From a checkpoint of a small image captioner: decoder width 384, 90422 training examples.
Rows from block 10 of the image encoder, named by matrix and row number. Rows with one number belong to one neuron. Each number is 500 + 25 x the weight over the matrix's rms, rounded and kept within 0 to 999. All counts start at 0. Numbers have three digits each.
# fc1: MLP up (encoder.blocks.10.mlp.fc1.weight, 1536x384), inputs 0-127
# fc2: MLP down (encoder.blocks.10.mlp.fc2.weight, 384x1536, transposed), outputs 0-127
fc1.409:500498503470500499501507500501500498497501501498500500493500502499492500501542500502500499495500500500500500498501532500499501546500500500500505502500500491497498500500494496500500504500500500500502500469502500465500507500491489500500500500502500498500496500500500500501498500500500499503500500499500500500496501503500500500500507500453499500480500500500500500499500499500500500504498
fc2.409:499449500500500501514502523499500499491497499486500544500466503523500501500496501501499508562504498506500500501497500501506500493501501500500499500500500500500500500500503500495499500500501500500500500505500504499497500493499500500500500500499500500503501505499501500504500500509496501504504500567500500500501500499500500500500503506501500500500500500500497500500495499502500500454500
fc1.413:500494503499500457500511500618500506532477501252500500500500529502497505507559500511500500437500587500500514569501501500492501510517500500498499500499500498500498500500490499499501495500500498496505500443501498460500502522516500500501500500498500487500546499500502500516498500500500504549501500547500500501504503544500500501502501500488500501501501501490501500503508498500500500525498
fc2.413:500432500498506500491506500502500500518508526418500500503500495500491500500498502499505485497503492501500501500500500500501500502500514500500483497500500501493500500500510500499501506468494480499502500502499499522497501498499518500500508500524500499504500501500498500500501500490499501500500500463513501520500500500500500502500504505500500500499498500501500500500500475491500500466500
fc1.414:481449484460529474530624544556501464549493498440504507460500524451508534638592500478500485400502494481474582513587536465496559515553501545567507439419500538529445500500530575494396486482508416474581466420585556475552502487532500502500574501401478465485500486478588500589410527498461391500533531429617497456467422501533531534546549538524496579530493541598599458479604347500546514520488
fc2.414:608635460596462506502500505472430400312533426384602424493515589497558665491615382481488510469453512382528561515464651421436614570529559465501383468584469513510525399469339563500493523582614639513432525624632431369383500573535501500416493499454500605460532501601539396514500566545537561500422500447468498545470514533612500463469461419471461613394489414457460501411470562585459454633504
fc1.416:499472449436500497504609499517500511469520514549492490500499502459565504525535500594500466420500414500500514457585584393386514545387500500557585500486500498507488500500496495598526519500500498472543500453517482427506470500501484500499500500497498439500526499500499502575496500500498501569502500502501501467472500510504500500499500501416499500460522490473494501500499500500500500561470
fc2.416:561362493463555501551505497504503445496468527525545501495503504562610557584557441413500545498497557439499452499506500453555513499526462500512454501447483497494528502498496503501499412609506503499519500540533426502450500558553497478553502503478488505563497498460504441503500483442545540508461502515496497500500496500503501499490503398462498474504544496506504481528471556582499499383493
fc1.418:500491489487500500500500500507500501499499501486500500500500511500510500500533500505500500466500500500500506503541502485484500507500499500512500497500500500505500500500488497498505500500500499500539500467503500473500492500499495500512500497500500497500495500500500502523500500500501501532500500500500500504469496472500500500500500500467500500491496480492499499500500499500500500520498
fc2.418:501491500500500500493500501521500522504500500482500503501541492500500500496497520491500499502500500500500500522502502503483500551500500500500487484500500501500495500500486498500490483500500464503500500504500506507528500497500515500490493500504501500502508495502499501500506500500500492507500500499500499500500500500506500501500500515503500500496499501499500501505509500500500500499500
fc1.420:497486466454499468514538500511502529473480509500498500500500503521497506523542499550500492437500500487500545538551504467465513566452498500535507478483500482548480500500438473528511499498501494476561501444535483431500482502455468500486502499500492454500534492500500505564486500500496502574496500515502498496426468461499500502521515501475498498476512460517450477526502499500496502550456
fc2.420:523516500502493527556528527487499501446452500513501514499425491500515500499505499517491523529498501497500513473489517503500497449488512500499502512501498503511510497511537505460500489504519536500492499500501521501467492521525453518480497486524510500473487510517476496497500498504516529510500500559500500569500500504500502492506500496518500499509500500502480500473471500500500500525500
fc1.423:500498502494500500500504500500500500498498500502500500500500505495500500500513500512500500475500500500500500509528501500493500503501500500502500506500500500499500500500478500500500500500500499500506500468500500475500507500499500500500500500490500500500500500500500500505500500500500488512500500500499500500500500495500500500500500500500500500500500498500499499500504500500500500509499
fc2.423:500502500500502500500500500500500507502493499501500499500490500500502500500498508498500498488499499500500500483500500502510500484500500500500500500500500500500501500500505500494500498503500480500500500500500500500500500499500500500500500500497500500500500501497500500500499500500500503499501500500502500500500500500500500500500501500500500500500500500500500500500500500505500500500500
fc1.424:500499499500500500500500500501500500500500500500500500500500502501496500500504500502500500481500499500500500500500500500496501503499500500501500500500500499501500500500460500500500500500500500500500500494501500494500500500500500500500500500500500500500500500500500500505500500500500511500500500500500500500488500500500500500500500500500500500500500499500500500500500500500500500504500
fc2.424:500500500500500500511500500500500500500496500516500500500499500500501500500500500500500500500500500500500500500500500500500500500500500500500500500500500500500500500500501500500500498500500500500500500500500500500500500503500500500500500500501500500500500500500500500500500500500501500500500500500500500506500500500500500500500500500500500500500500500500500500500500500499500500500500
fc1.425:503499499498499499500505502500501503501499500498499500500496500498500501500501500505499500499503500497499500503500502499496501501499502498501499502499500503501499500500502498502502502497501501499502502500501500500503498502502497502499501500498498501500500501501500500502498502497500498501498501501500499500499500499499499500498502501501497501498499495498500498496505499501499501501499
fc2.425:503503502501499499501502503495503500498502497497498499501502500500501498500497502502496503496500497505499499501497502502500499499494502497500496500498500500504503498501503500501493497494503497501501502504500499500503499497501500505502500497503500501496499502502495500498500499500500497503504500503504500499500501499498498499499500502501503495504499502501496499496502507500502502504501
fc1.427:447428444398502439623459346734516483497502603369409473495512494514498546547499606532565467421460553489505522493606508428478561870464472472484472556474465457582487533558529526559473604486613718428569472401648538490575443625546474521533498498502480488560556472482491500566448502418458490617486504406531454547412437506681520514517632499349499480577451509525548501371637423405465583610402
fc2.427:454000372400518477538420416517508419443490490459516533519458568574525484478520485486517359500587491365411411363491448445556530413522497526496617538533496468489501582435454480501603507504428687636476507733401468545495486758499559550619601496299521529550503503448481430511490570438584509504373484529388547489548501503461449509438536505400531494493477533577518446542509503649502526084495
fc1.428:501451462480500430519514500494500547510500536606493474466507496445466498518482532547498487453482553519501501501495566472487554499420483499559503639477508406520432499500394509499528516417407517498499497438524484496499497500502504500579497505441500466522495500500508500541443445499506544542493511498513501465495553558428501497542476566412457563473499514412510388529528505503501493610477
fc2.428:499492499483471502501504498519500499499521539503503497512467427498505416501528433501512602439500503456500501497501502502498501603505550499500498573498501500500496502501500505487500501492496500519513501588486502499500496514470543501502559512499501523468443500499502499499502426499494495514481502502601498500503497504555514498522566463502501529498503470493500507496498499497498500511500
fc1.429:504498497498497498503511501502500505490499503511499498498497505499504503501501499503500499485501501502500502501502520497496503503498503498503499501497500500504498500501494500500501501498503498497503488494502502430501498504500496501502500500497498493500499500500502500512497502499498498514500502484502498498499499497500501503500503502498498502499498497498506492498503496498498500506497
fc2.429:501504500499500500504501504497500500494505495495501496503500502500510496503501498505502504492500498502499500497496502495500501502498503500500496502500500498501502498500499501501496499500504501500502500503499504497501499499501499502503502497509501501499497501503501499498501500500500494505500500502504499501500500499499498498502498500502502499502500501501495498497499506498502501505503
fc1.430:498496501495496498495510510506498500496512512502500498501504509523511520531511493526499528483500504515499507492503495498504510516510511506507494493512500510508488503506468488474504502494503504498515501485494510492503517502481510501504499494500495482499515501501501502518492499501505496523489502506500498492470497487499502502496500499486496508500482519498496500498513515508498500503492
fc2.430:505498482502499490499502500538505500502476502524500489480485493489500500487511494499498501496508530498500497487513496497484496516501493499500500507488501507495524506501495499489524478501496503494508501497502489505522492512516480516511500500513497485514506499506500496514499496491520501501495490496469499507505499502500503488499493515487508485480501502500507500507517516473502498496498
fc1.432:500498497466500499500505500556500557502500501474500484500493499501493499502591499500500500478500536494500532499543502464499505533498493499525517489498500500516496500500494455499515500500500499441503500494525504492500500500500500500500501499503499488500500500500504501509438497500499499501501500498539500500497499526497500503528500500499500499501502495482502492493500495498500500539500
fc2.432:500509461502500499500500503571521496488500502501499500459500615495503500520509500555576501500500513492506494498503501444500498521500499500501499499539504506500500505503493500500569500500493500502502498536505477494389500565500501586496495501500501490524500486564500489530501500500509498500500497343500495500500500491503500501503500445515500500499498500465508504504464490500504499500495
fc1.436:500500485500500500499500500500500500500500500500500504500500500537500500507501500500499500501500500500500498500496500500499500500500498500500500500500500500501500500500500500500513485500500500500500500380500499502500497503500500500500500510500501498500500500500500500500500499500500553500500500500500500502499500500500500500500500500500499500501500505503501500500500495500476500467500
fc2.436:500314500500500500500500500500500500500500500501500500500501500507500500501500500500504500430500499500500500500500497500500500500500500500500526500500500500500500500500500500500500500500500500500489500500500501532500500500500500500500500500500500500500500500500500500500500500500500499500500500500500500500500513500500500500500500500503500500500500500500500500499500500500500500305500
fc1.438:500500500499500500500502500500500507500499500501500500500500501501499500500500500500500500498500500500500500500500500500496500502500500500501500499500500499500500500500497499502500500500500500500500500493500500499500501500499499500500500499499500500500501499500500500501500500500499499500500500500500500500500500500499500500500501500500500500499500501500499499501500500500500500501500
fc2.438:498502500500500501500500500501500500500500501501500499500493498499500500502500500499500500498500501500500500499499498501500500495500500500500500502500500500500500500500499500497498500501500499500500500500500500501502500499500503500500500500500500500502500499498499501499500499499497500501502500500502500501500500501500500499500500497500500499502501500500500500500498495500500500502500
fc1.440:500500500498500500500500500500500501500500500500500500500500500499498500500508500501500500493500500500500500500524501500499500500499500500521500500500500500500500500500500500500500500500500500500500500487500500494500500500500500500500500500500500499500497500500500500501500500500500513508500500499500500500500500502500500500500500500498500500500500500500501500500500498500500500507500
fc2.440:500499500500501500511500501501500500501499500501500500500500500500499500500500500500501500505500501500500500499500502500500500500500500500500498500500500500500500500500500500500500500500501500500500500500500510500500500500500499500500501500502500500500500500500500500500500500500500499500500500504500500510500500500500500500500500500500500500495500500500500500500500500500500500499500
fc1.442:504418500439500463505588500598500576499496569574498460494503429462431502482579473504500471429501518504500510553543591486496611520505434498537362513498500493528464500500436500477502494464478449498500497465579500417500498500501459500533500500500482463502447498500499502538461500500487477559519500500500500500467501415449500515500585516425492543500500470499563500471505425497500503589494
fc2.442:511504501498500503525510500483500509485550452486500500501598494499574501491499512564499500502500458499500506471501592498512499569504500500529500477501500498502493436500561490501465480503500454500497501507500501499480501467500503500501503499568499549462517534500500456505500522501500499507469498541563476546500499496507500541500500556489489510500500502501498495495500548537485498503495
fc1.443:500487500485500501500525500512500522507498501496500500500500499422565500503615500577500500397500500500500500580519505481460500512523500500517500501500500500500500500500457500498489503500500500467501500424501499437502496499500496500500500487501500500501489500500495500561500500500506491603501500500498500498431500410500500500500500500501500500511497501503500499500508500500500500565492
fc2.443:500504500500500500498501497501500500500486500502499500500549500494500500497500499500499500500499521499500500514500500502496504519500500500500499488500497500500500498500500500513500499500500492500501500500502497500500500483504499500500500500503500500501504500485499500500499500500500505501501500497499500498500500500500500500500501498500500500500500500500500499500499500525500500501500
fc1.444:504437500502499473500551504547500623404475533502499486460500524444506425521564489588500496452499524538500539493516571463512531550543455500581537501468500479512468500500433499483521519484493484451501498459557465448502493450502454500500500462500500462501458494500500501570478450500501546587505500516498500500483503472490503514548499500452498494482500512497464444500502482499501500568473
fc2.444:580471500433519539478444536575498596460576435526502554503487485500471499430500539463437520536500496490500572495544527537520485579501518505500422511500496499494528500520429438555431500550500486519456503502502597602455499527484615500542511497567500495502472550533546501500500497516523442500531471426560475553479450507500508501501497627545515503500499505472499499490497486455500499486519
fc1.447:518425482495534498552524486545555564457426509596510444501448516421557462571499519692510509394477480524512530510456580519417587464427488500599508516483501473530392486511466469454476605471428523467444489447517406459629470510506513513545498489383492407506416481491454489624472447472525643521508509400527473485479531408470500503536464533409498445441463488393438493475504499545457444547414
fc2.447:517514540552452528394602552509507553464572500609489552491593530484504479467439615556481400410467433494503503616468483563371437551500454556517459424512545471525452540487489439524465472557533471517496474445432459559511471532554503474486464517480490489435499466578488490507513508509540520512594503663573477575504526480516521536496488567514482522370541474494592546510499516532494452521382
fc1.449:473478500427497483528500500535500499500494539468500490500500549507475505560596500502500504447503514500500526454523517471520503552501500502557504485499500463501483500500438499504505474498499485500549485458529500428498503500485491500506500492478496499500499466500515501529479499500496434515500500494501500499477500448473500501500503505435500500535500507500497455500504446493500500549495
fc2.449:474512500493515518536527537416500495407574534496501497498533438500500491566500478560539541405508437498500500521500503500486494547495500500489470500500505500499500501487500505602501517500438531500501510504500501563499500500507452499460449522596500553544456456547489500498506480476500500500500500574502526533498504501499500500500515484540500499521466500454480499505493532453506503523503
fc1.450:500498500481500492500540500500500561495500503501500499499500450499496501517518500550500500468500501500500530514537500499451500521497500500510500502500500500503499500500498500501500500500500500500501500488501500484500500500500500500501500500499500500500500501500500501525498500500501532539500500500500500500463500499500500500500500500409500500499500500500501500500503500500500500538499
fc2.450:500501500500500500491500507496500502493506500507500492498500500498479500500500500500501500446499499500500500501500500500500500501500500500500500500500500500500500500500500500504501513500501501500500500500500500521512500500500500500500500500503500500500500499501500503500500500500500500500500500500500500491500500501500500500500500517500500500502500500500500500500500494463500500500500
fc1.451:500495502498500500500502500500500500500500500500500500500500500498501500500506500510500500497500500500500501500500500500500500500500500500500500500500500499491500500500497500499500500500500500499501500476500500498500504499499500500500500500500500491500500500500500500505500500500502500504501500500500500500499501500500500500500501500499500500500500500500500500500500500500500500504500
fc2.451:501500500500500500500500500500500501500500500501500500500500500500500500498500500500499500500501496500500500500500502500500500509500500500500496500500500500500499498500499500499499501500500501500500500500500501500499500500500504501500500500501500500500500500502500501500500500503500497500500500499500500504500500500500500501500500512500500500500500500500500500500500500497500500500500
fc1.452:500500500492500497500500500494500502495503506490500499500502513509516506512504500508500502488500505502500505479537502501511500486513500500513495505502500500496499500500483500500499493499500499500504500475500500486500513502476510500500500500500500475500503500500498501512499500500500510518500500507499500500488500480500500500500501500482500501500500509498497499502503500500500500507498
fc2.452:507500497503502499504509498523500499500471507537500492495477491499492500499512495501504499486503519495500497485510500500488497501504495500500501504496500503500503500500495500490507480501500509494508500499502493509506496516508484503508501502512500499504505499500500497501501499492511503499490493506477500515500500501501501495500491511497501498489501500500506500503506514489500496494500
fc1.454:500485499490500499500500500501500514481499501496500499500500515484515498501545500519500499457500487500500500483545508498495503500512500501522500519500500500500499500500491500494500500500500500499506500464500498457502499500495500500500500500496500490500483500500501500525499500500500534517501500500500500499467497467500500501500500500469500500499499501500500500500502500500500500513498
fc2.454:499500500499487501507500494498501499495534478521500503500503512500549498504509470544502500507501486495499496448500507500517500500503504499500499499502498493500500500500525499492506501499499500501491500500500500492476501499497497500499500500507500501473501500499505501508500504482500494497500501512540499498500500498500498500500498481500500508500500500500501500499498500498500501505500
fc1.457:528480493500507501523509510498509486509500506563498497483501522452502497493493504484516520482500514507503527468481532483509524481514468506508489554497499485505495501504437498490499501495486499476506524468520510444507486515495527498512506482485509535502452485500466496513466491496519524493513501505496497495510491452512502506537482509457504509529478488528509491503507500488503485514471
fc2.457:463516519489484490527468488453500450503510490469493515521503520515504506501538500526507465495546478513460492466467543506504484494511517511493504536496500485516474478497489492509480538491534548461490500462491489442518513527484503523524517512490521497448507523515502508493510510515508485477474489542488514492504507502519503504516493530462497525487535498501517492514518539525496480509502
fc1.460:407500493498498501519500504542503491509467501496496499498498585545502500577539500536500504499501530504500507494511501470499500502451502509522501485500500494501484500500492491501553499483497460497514498499512497417498500498500498504500500499498512483505500493500507512519490486500500517526500500490496500555476498500499500502501501502408500489518488500572489451520524502484516500500467
fc2.460:504502500501511510507501516500500504522499500500504499530501521513503500506499505500500500434497500500498500500498498510500495500500500500497501512502492500500506485500501500499483463500506500492493500504499503494500509505499501479501500459503500500494499512500500495491500500501589500520501453503500500502500556501500500500500439509499500487498500500502504494502500505496500500527501
fc1.461:500500500500500499500499500500500501500500501500500500500500500500499500500500500500500500499500500502500501500500500500500500533500500500502500500500500497500500500500498500504500500500500498500500500494500500500500500500500500500500500500500500500500509500500500500500500500500500500500501500500500500500499499500501500500501500500499500500500500500500499499500500500500500500500500
fc2.461:500500500500500501501500500500500501500500500500500500498499500500500500500499500500500500495500500501500500500500500500504496462499500500500501500500499500500500500500500500500526500500500500500500500500500500500502500499500499500499500500500500497528500499500500500500500500499502501500507500499500500503500500500499500500500500500500500496531500500500500500500495500500500500500500
fc1.462:500491500497500470500529500500500500491501500501500485490499444449502500546497500600500500444500498499500507501499500500378501562511500500517451547494500500501499500500499500495503504500500501500507500444503500448500500497500502500500500500466500479500499502500498500529499500500502500596500500500500500500465500483500500500501500500432500500499500501499499500500501501500500500552492
fc2.462:501500500502500500500497508585500500486501523624500501499499499500501500501538498500510500426500513499500500500498500497500500529500500500500491494500500500500500499500500500500500530501505597500500500500500501502500500503497499500500500500519500500505501500500500500500500500500500497500500500500501500500500503500500500500500500500501500500500500500500500500500500490485500500500500
fc1.463:501488506499499498503515501510500518488502501505500499500498502500506503501507498492499502489501497505500500498511516498494506495508502501504507500497500496508492500498475494501500495499498494499499500487504498480497491500503500500500501500495500496500499499500501500508494499502494501506505500501498503504500501497500500502497505504495500502500499507502506495502491488500502502504498
fc2.463:500495502500502499511497491504500491498504500497504501502502493502502500503506493500508501501498500499503501497498500501500499496503501499499502503503500499500497500497492505496499507497498507500500500501500503501499500508502503495501502500497500505504500498490500499496501500498498502498494500497503502502500500499501499497501497495500500502498500500500496501496498500506501500496502
fc1.464:500498500499500500500500500475500499500560501500500500500500473500500500500500500562501500496500500500500504433500500500498518503504500500500500527500500503500494500500470499499500499500501500500500500491501500500500500500496500500500500500496499500501501500500500500500499500499501500499499500500500500499492498499501500500532500500488500501500501500499500500500500500500500500500505
fc2.464:507497499500502498500500499493501494507499501500500502500500500499499500502500502499497500500500500501505500500500500500500500499500479500500499499497497500500502500500499501496501499496498498500500500506511498500499500500501512500499500500498500499524500499500495492494500500495500500500501500476500500497500500500499497500501501494501500500500501500506499495499500500500495504499500
fc1.465:500499499498500489500532500501500504500500500525500500500500438500501500500502500501500500480500497500500517519504500500481500499499500500502501500500500500504500500500489500470500499500500500500501500486500500499500500500500500500500500499501500501500498500500501500525500500500500507505500500500500500500497500500500500500500500500487500500500500499499500499500500500500500500502500
fc2.465:500444500500499500496490500502500500499504501502500501500506500501502500500514494500500500503500500498500500502501500499494500500500499500500498500499500500500500500500497500505500501500500520500500500504500500500500499502500500500500500500500500500502501501499500501501500500500502501501500500499501500501500500500500500500500500500501500500499500500500501500499500500500500500483500
fc1.468:500450497478500468500533500500500532502442514500499468500499500495550511536497500531500500445500503500500549500581503463481500489539485500568526495500500474523476500500459491500516447500500476492507500470511500465500498462502517500526501501456500447500500500500500537577486500500508546580494500437472500526420485488492500500500507501426499500499500500500498412501511500500500500574475
fc2.468:529501515500496498498501501499500504500500499500499498500500490500500500495500502498491500491500497499499500499501504502499500501500500499500400500501499500501498485500500500412407473500500499500500501499500499500513499501519501499534506500545500509500500500524507499508500500537502500498489479541502500502500500510500500501499498509499500500500506500500500498499500584496500497510500
fc1.469:576427491489500420515608520556500784485435501524499446492499496502488448530533492531500493437500549537500504572531499474473610505443433500558486495481500487526436500500477431467507498434490487479525585458581498501500473501533497501514500499482500483518502500500476501577437428504474509530509500469531500492463500412496500527580471503404501503487499488502500431528554416510503499620438
fc2.469:501352500488477501496503503524500501447539568500510581501579479504499502492500501456549487512497473462500500538500480501496500548543501500500499499497500500512498505500499495506500505511513499506458497498501501549500494557514501499462496440500496500497503506505521456501490510500513498499489491508506498493501534503500499504498499500499503508498498501538568500499499422498493497390478
fc1.470:500499502500500500500511500503500513501495500480500500500500455500483500500599500598500500463500554500500500574498500500502500506500500500500502501500500500501500500500497500499500501500500500500500500473500500497500501500502500500500500500499500500500500500500500500534500500500500566518500500499500500500491500500500500500500500500445500500500500500501499500500500500500500500513500
fc2.470:501486500500500500453502500500500501499507500480499500500547500500501500500497502527500500494500466500500500501501501500500500496500500500500501502500500500500500500500495499499500493500500488500499500500500501499500500501500503500500500500502500500500499500501500500500500500499500500500501500506525500500500500500500500500500500514501500500499500500500501500500500500499500500485500
fc1.471:488446493472498500500500502501501521494504539494497500487495514495519500519520479517498500453500500513500507495525501499475528522506463505525501494499500462513493501494457496486513479483500442500547488465539501480498485499498470500519500500500489492501499489500500501544479486500520510519501500500499500502476497483498500500500490508472500508468469497487496481493493480495502499523481
fc2.471:501500489500501501491502500509500519511502500481500500500540497500500500495500506499512500499500500500508498513512500503482500541500500500503490490500500504499494500510485496501498461509499477511502492502500500512516500500501514509476491501500500500511500477505500500501500496498505500502487500500500490493500500500502501506501500500502495502489498501495500504510501500502497504500500
fc1.472:500500493487500500500517500507500542543500500550500500500500500500490500506506500511500501472500500500500500515506500498488503518500500500505501504500500500501497500500473496500500500499500500500518500474501499428500499500499498500502500500500500498500500500500500501523498500500501500501501500501500500499499500500499500500500500501497500501500500500500501500500519499500500500501498
fc2.472:500500500500501500500500501501500500501500497500500500500508501500499500499500500500500495498500500500500500501501501500499500498500499500500500500500500500500500500500499500502500499505502500499500500499501504504500500500500499500500500500498500500501500500500500500500500500500500500499500500492501500502500500500500500500500500501500500500499500500500501500501500500502500500500500
fc1.473:516409469500502502507528508584500547463463502509500492465500413458525500533586495585504501420485530502500525501510520492453522568544474500505498606498500501520494500500466497481474547496500496492552515445577500431528457499500452501501500500503506497501477501500500500540449499500512470502540500551513502475484462456472500501536504506526500501496438447535545500491549351497505500553460
fc2.473:491502500508516491439464507512500494488498503501500500498501502500418501519501476496509529494501526502501500502492480501496500446503483500501531508477500499496499524503352500500516516501511550441501479500502497548542499547502496499486499499530502484502500500500481550462524498494500496500532497394500488490500503514501500446506499494500499496501510500500498500500498467448498499507497
fc1.477:498425500497500500500550500511500494495564503547500492499500475498522500500504500601502500434500456503500500542503500500434514527566500500502501535500500499537488500500472499422501496500500500499530501451539500389500497500497493500500500500500502500500500500500501500523499499500500479507499500499500500496436478499508500503527520500497500500499500500500477500500503499500500500511487
fc2.477:503500500500500500379444497535500502503506452501501500501500500500511497485503509492426491507502500500499500500501500501495499569501502502500483501501500500503500504500449500495484499500501461500483500500499497501497503500500550497525501498444501500498503502498517497501498502570495441500504499421557499422500499500500501500500454525499500500481500501504500500500514497504501495501495
fc1.478:491457500451518495499579480517499540500500553496499440496531492510507577542514472596485495433471508493499588500537500464490503499554476500501502498451500530506482500499435496500513395488525411427499470498525501464499499498503504500556513500468481448550531504500502499605471496500509517515518500500494500490442486474480500589574580500453507529525464518523499502500543491480502500599494
fc2.478:500628500404467462495521461501500538501499464479499500501498497358523437497500512501500423471460502504500433501503538501500503608498489501534479500500499422502497502500501409494445427521499468549417509448503517494501499499569528498500445502475370509360582502433497428500451537499496510500507504496570539497497527439498497510499611506537498502498466513533523495499498497538419503643501
fc1.480:500503500497500500500539500499500486500500500518500500502498489499523503500500500498500699500500501458499505500500539500499500497506500496500500502498500482501500500554373483497500500398500503500500602480500500500498500500500505495561500500501469497500504500500500502502500544483409493367470505500500498504493499500500502500501502502494491502500514503500500500499505500488500500500504
fc2.480:498501500500499499501693500500498497500501499614500500500500500477500500500500500500500499495499500497500500530500500500500501501500500500499500500502501500500500484496500500498500500510501500500500502500500499500500500500500500455500500500461499498499500500500500504500501493501504634458488500504500500500500500501499500500500498500500500500500500500499500499501508505502500495500500
fc1.481:500500499496500500500508500521500500500499500474500499500500499503499500500492500500500500492500507500500500501501506500496501503498500500499501500500500500506500500500497500500500502500500500500505500486500500480500499500515498500500500501500500500500500500500500500503500500500500503501500500500500500500499498517500500500500502500499500500500498500500504500500502500500500500518500
fc2.481:500500500500500500500493500500500500500498500492500500500500500500500500500500500500500500500500500500500500496500500500503500500500500500500498500500500500500500500500499500492500500500500500500500500500500500500494500500500501500500500500500500500500500500500500500500500500500500499500500500496500500500500500500500500500500500500500500500500500500500500500500501500500500500500500
fc1.483:500499500495500500500499500451500494500500500500500500500500446500497500500499484501500602500500500500500500572516535500501500500503500500500500500500500499500500500500469500509500500501500500501500500433500500500505500499500500500501500500573500502500500500500500500500500500500503500500548502498500500500361500500500501499500502502500500500500500500500500500500503500484500500500500
fc2.483:500432500500500500534500500500500500502497500500500500500497500500500502500500500500501500498500500500500500499500500500500500500501500500500500500500500500500500500500501500446500498499500498500500500500500500500500500498500500501500500500440500500500500499500509481500500500500500500500500500499500500500500500500500500500500501500500500500500500500499500500500500500501500498500500
fc1.484:500496502498500500500500500500500500499498500500500500500500500494501500501503500513500500477500500500500501500503500500500503500500500500500501500500500500498500500500500500499500500500500500495500500481500500492500504500493500500500500500499498500500500500500500500519500500500500501502500500500500500500497500500500500500500501500489500500500500500499500500500500499500500500505500
fc2.484:510500500497500500502501503500500502500500504501500501500500500500500500491501500500498500501501492499499504500500505500500500501500501500500492501500500500501500496500500500491500504500500504500500500500500502500496500502500505500500500500503500499500500501504500502499500501501500499500500500488500499528500500500500500500501500508500500500499500500499500499500500499494500500500500
fc1.485:500500500500500500500500500500500500498500500497500500500500500500500500500500500502500500483500499500500500497525500500494500500500500500502500501500500500501500500500491500500500500500500499500503500497500500470500500500501500500500500500500500499500500500500500500503500500500500553501500500501500500500494500500500500500500500500498500500500500501500502500500500500500500500503500
fc2.485:500500500500499500500500500501500500500494501520500501500501503500499500500500499500500500501500502500500500500500500500501500502500500500500500500500500500500500500500500500499500500500500502500500500500500500500500500502500500500500500500499500500500500500500500500500500500500500502500500500490499500500500500500500500500500500498500500500500500500500500500500500500500500500500500
fc1.487:496458499501500439500549500503500491528501535499500469500499503496504510508503501558500499478501475501500501504541502499473503501519495500521501500481500498517498500500495500500512500499500488501510500495502507479499484500526501500502500500500504500500500500500500500532498499500501501527500500501500500502484483492498500498500536500482500505500496499501501496501519460483500500530500
fc2.487:477500497542500500502504500498502468507500502500500503500568541499500500500510491492404499503489509500501500579489482540444520500501497500494500502499500503500501508500517536500502500506499501500515502500510444486500494500503499497495503500450502500500501500441499500499505495491499521480500501500500499499500498498500500498500501457500505500500545500461494498500495500566500497500426
fc1.488:501489499505500500500551500512500501501489502500500500499500501476520489522507500502500523485500501500500500500503534498476500502500500500500511509499500500503499500500482501539506500499500501500475499476502500475500488501502500500500500499500500448500499500500500500516500500500489458503497500500500500503500499497501500502504500500494500500506500558500524500499499498500500500516500
fc2.488:500481501500491500542461500512500499500500499520500535500500503510528500528510470505525540501500509500500500450500503490505501539500500500500498499500500500500515491500508500500500504501500529511499500524500502495481500528498510514500500500507501500484500509501502499500500503466502475495500500473496500496500500500500500500500500460515500503500501500500499500500496482497500501498500
fc1.489:507497501499500498500504500500500464500500500516500500500500501497499498504500509497500500495500500499500500500500502501494501495507501500505500502498500502498499500500490502502500497499498512500501500478503500498497502500499500500501500497501500500500497497500500500501496500501500494500497500500500500497500499497499500500509500500499500502504496499499499497500499496500501500505500
fc2.489:488500500500500499504500500500500490493495490499500500499493502501500501503506496502500502497501504503500500500496501499498501490498500500500503503500501499501500503500502503508505511507499502500500500498502500500501500499500498500500498500496502503496500500497495500501500502498497500500500500517499500495500500500500500500502503491500500501502500500498500500500497503506500500500498
fc1.493:522409448380499508477548529670500608583376562455493395454463471500601487558652416538498591425483591384507587523601517424499572594371476555578604432503500494563463537499396385448548492399500461408504500455586494414591491497481477502487571497401494500540514478501414509597414407474435444557488519512380479491426430373538549602518628535516516499508507517583352445537617457501451532616402
fc2.493:462551526561509501505437512492511527485486500509484389503415504466475500547434562486585496363506529578511453399500499487646430502501446537433448557499500499416528559501507522478502500465503444451504470433547501512472551353561508549416416508523538499469419533486435566483441431490430424535580471426521556501474531544456517495493511481507593466620500502405503500515499460492511488607430
fc1.495:500498501499500494500506500500500496499500505495500500500500501501502501506500502505500500488500500504500501500500503500483503513505501500506501502499500497498499500500494500501500501499500507500501499482500500495501504500496500500500500499499499499500508499500500500506497498500500499501500500500500500500498500500500500500504501500497500500497498504500500497499500496500500500504499
fc2.495:493499500498501500507500496495500496496499500514501501500498500502498499503505494497502500501503506500500499505498496501496501496500500500500500503499500500500501500501499500508499507505500510500500500501500503501501500494500486500501500500498500501500500500499501502500500500499500500501498501504492500508500502500500500500500500497503500500501499500495500499501500500507500500497500
fc1.496:500500500500500500500500500501500499500500500497500500500500501500499500500502500511500500496500501500500500530501500500483500500500500500500500500500500500500500500500499500500500500500500500500500500482500500478500500500504500500500500500509500500500500500500501500501500500500500502501500500499500500500497500500500500500500500500497500500500500500500500500500500500500500500500500
fc2.496:499500500500500500500499500501500500500500500498500500500505500500500500500500499500500500501500502500500500503500500500499500500500500500500500500500500500500500500500499500500500500500500500500500500500500500500500500500500499500500500500500500500500500500499500500500500500500499500500500500499500500500500500500500500500500500498500500500500500500500500500500500499499500500500500
fc1.497:500483495472500497500500500508500522527440507501500499479500496530483500509530500513500498470500536499500502509506502499497502515542500500552527527500500502520498500500485499473502495500500501500552500481501501498500494489505474500510500499472500482500463501500500503507499500500518655547498500500500500500457481502499500515550502500457500500494500494500505501499493498500500500525496
fc2.497:499303500500496500433493548497500501489503493503499561500504496498500499491500500501465501509507500508500500506492501499501499503498501500500490502501500500499503497500500500502492555494503499499500500593481503612506500437500494500565505500543500501501499499500501506500499501500481448499500500501501499500500497501500500500500484534488501498495501500500500500502502496491500501403499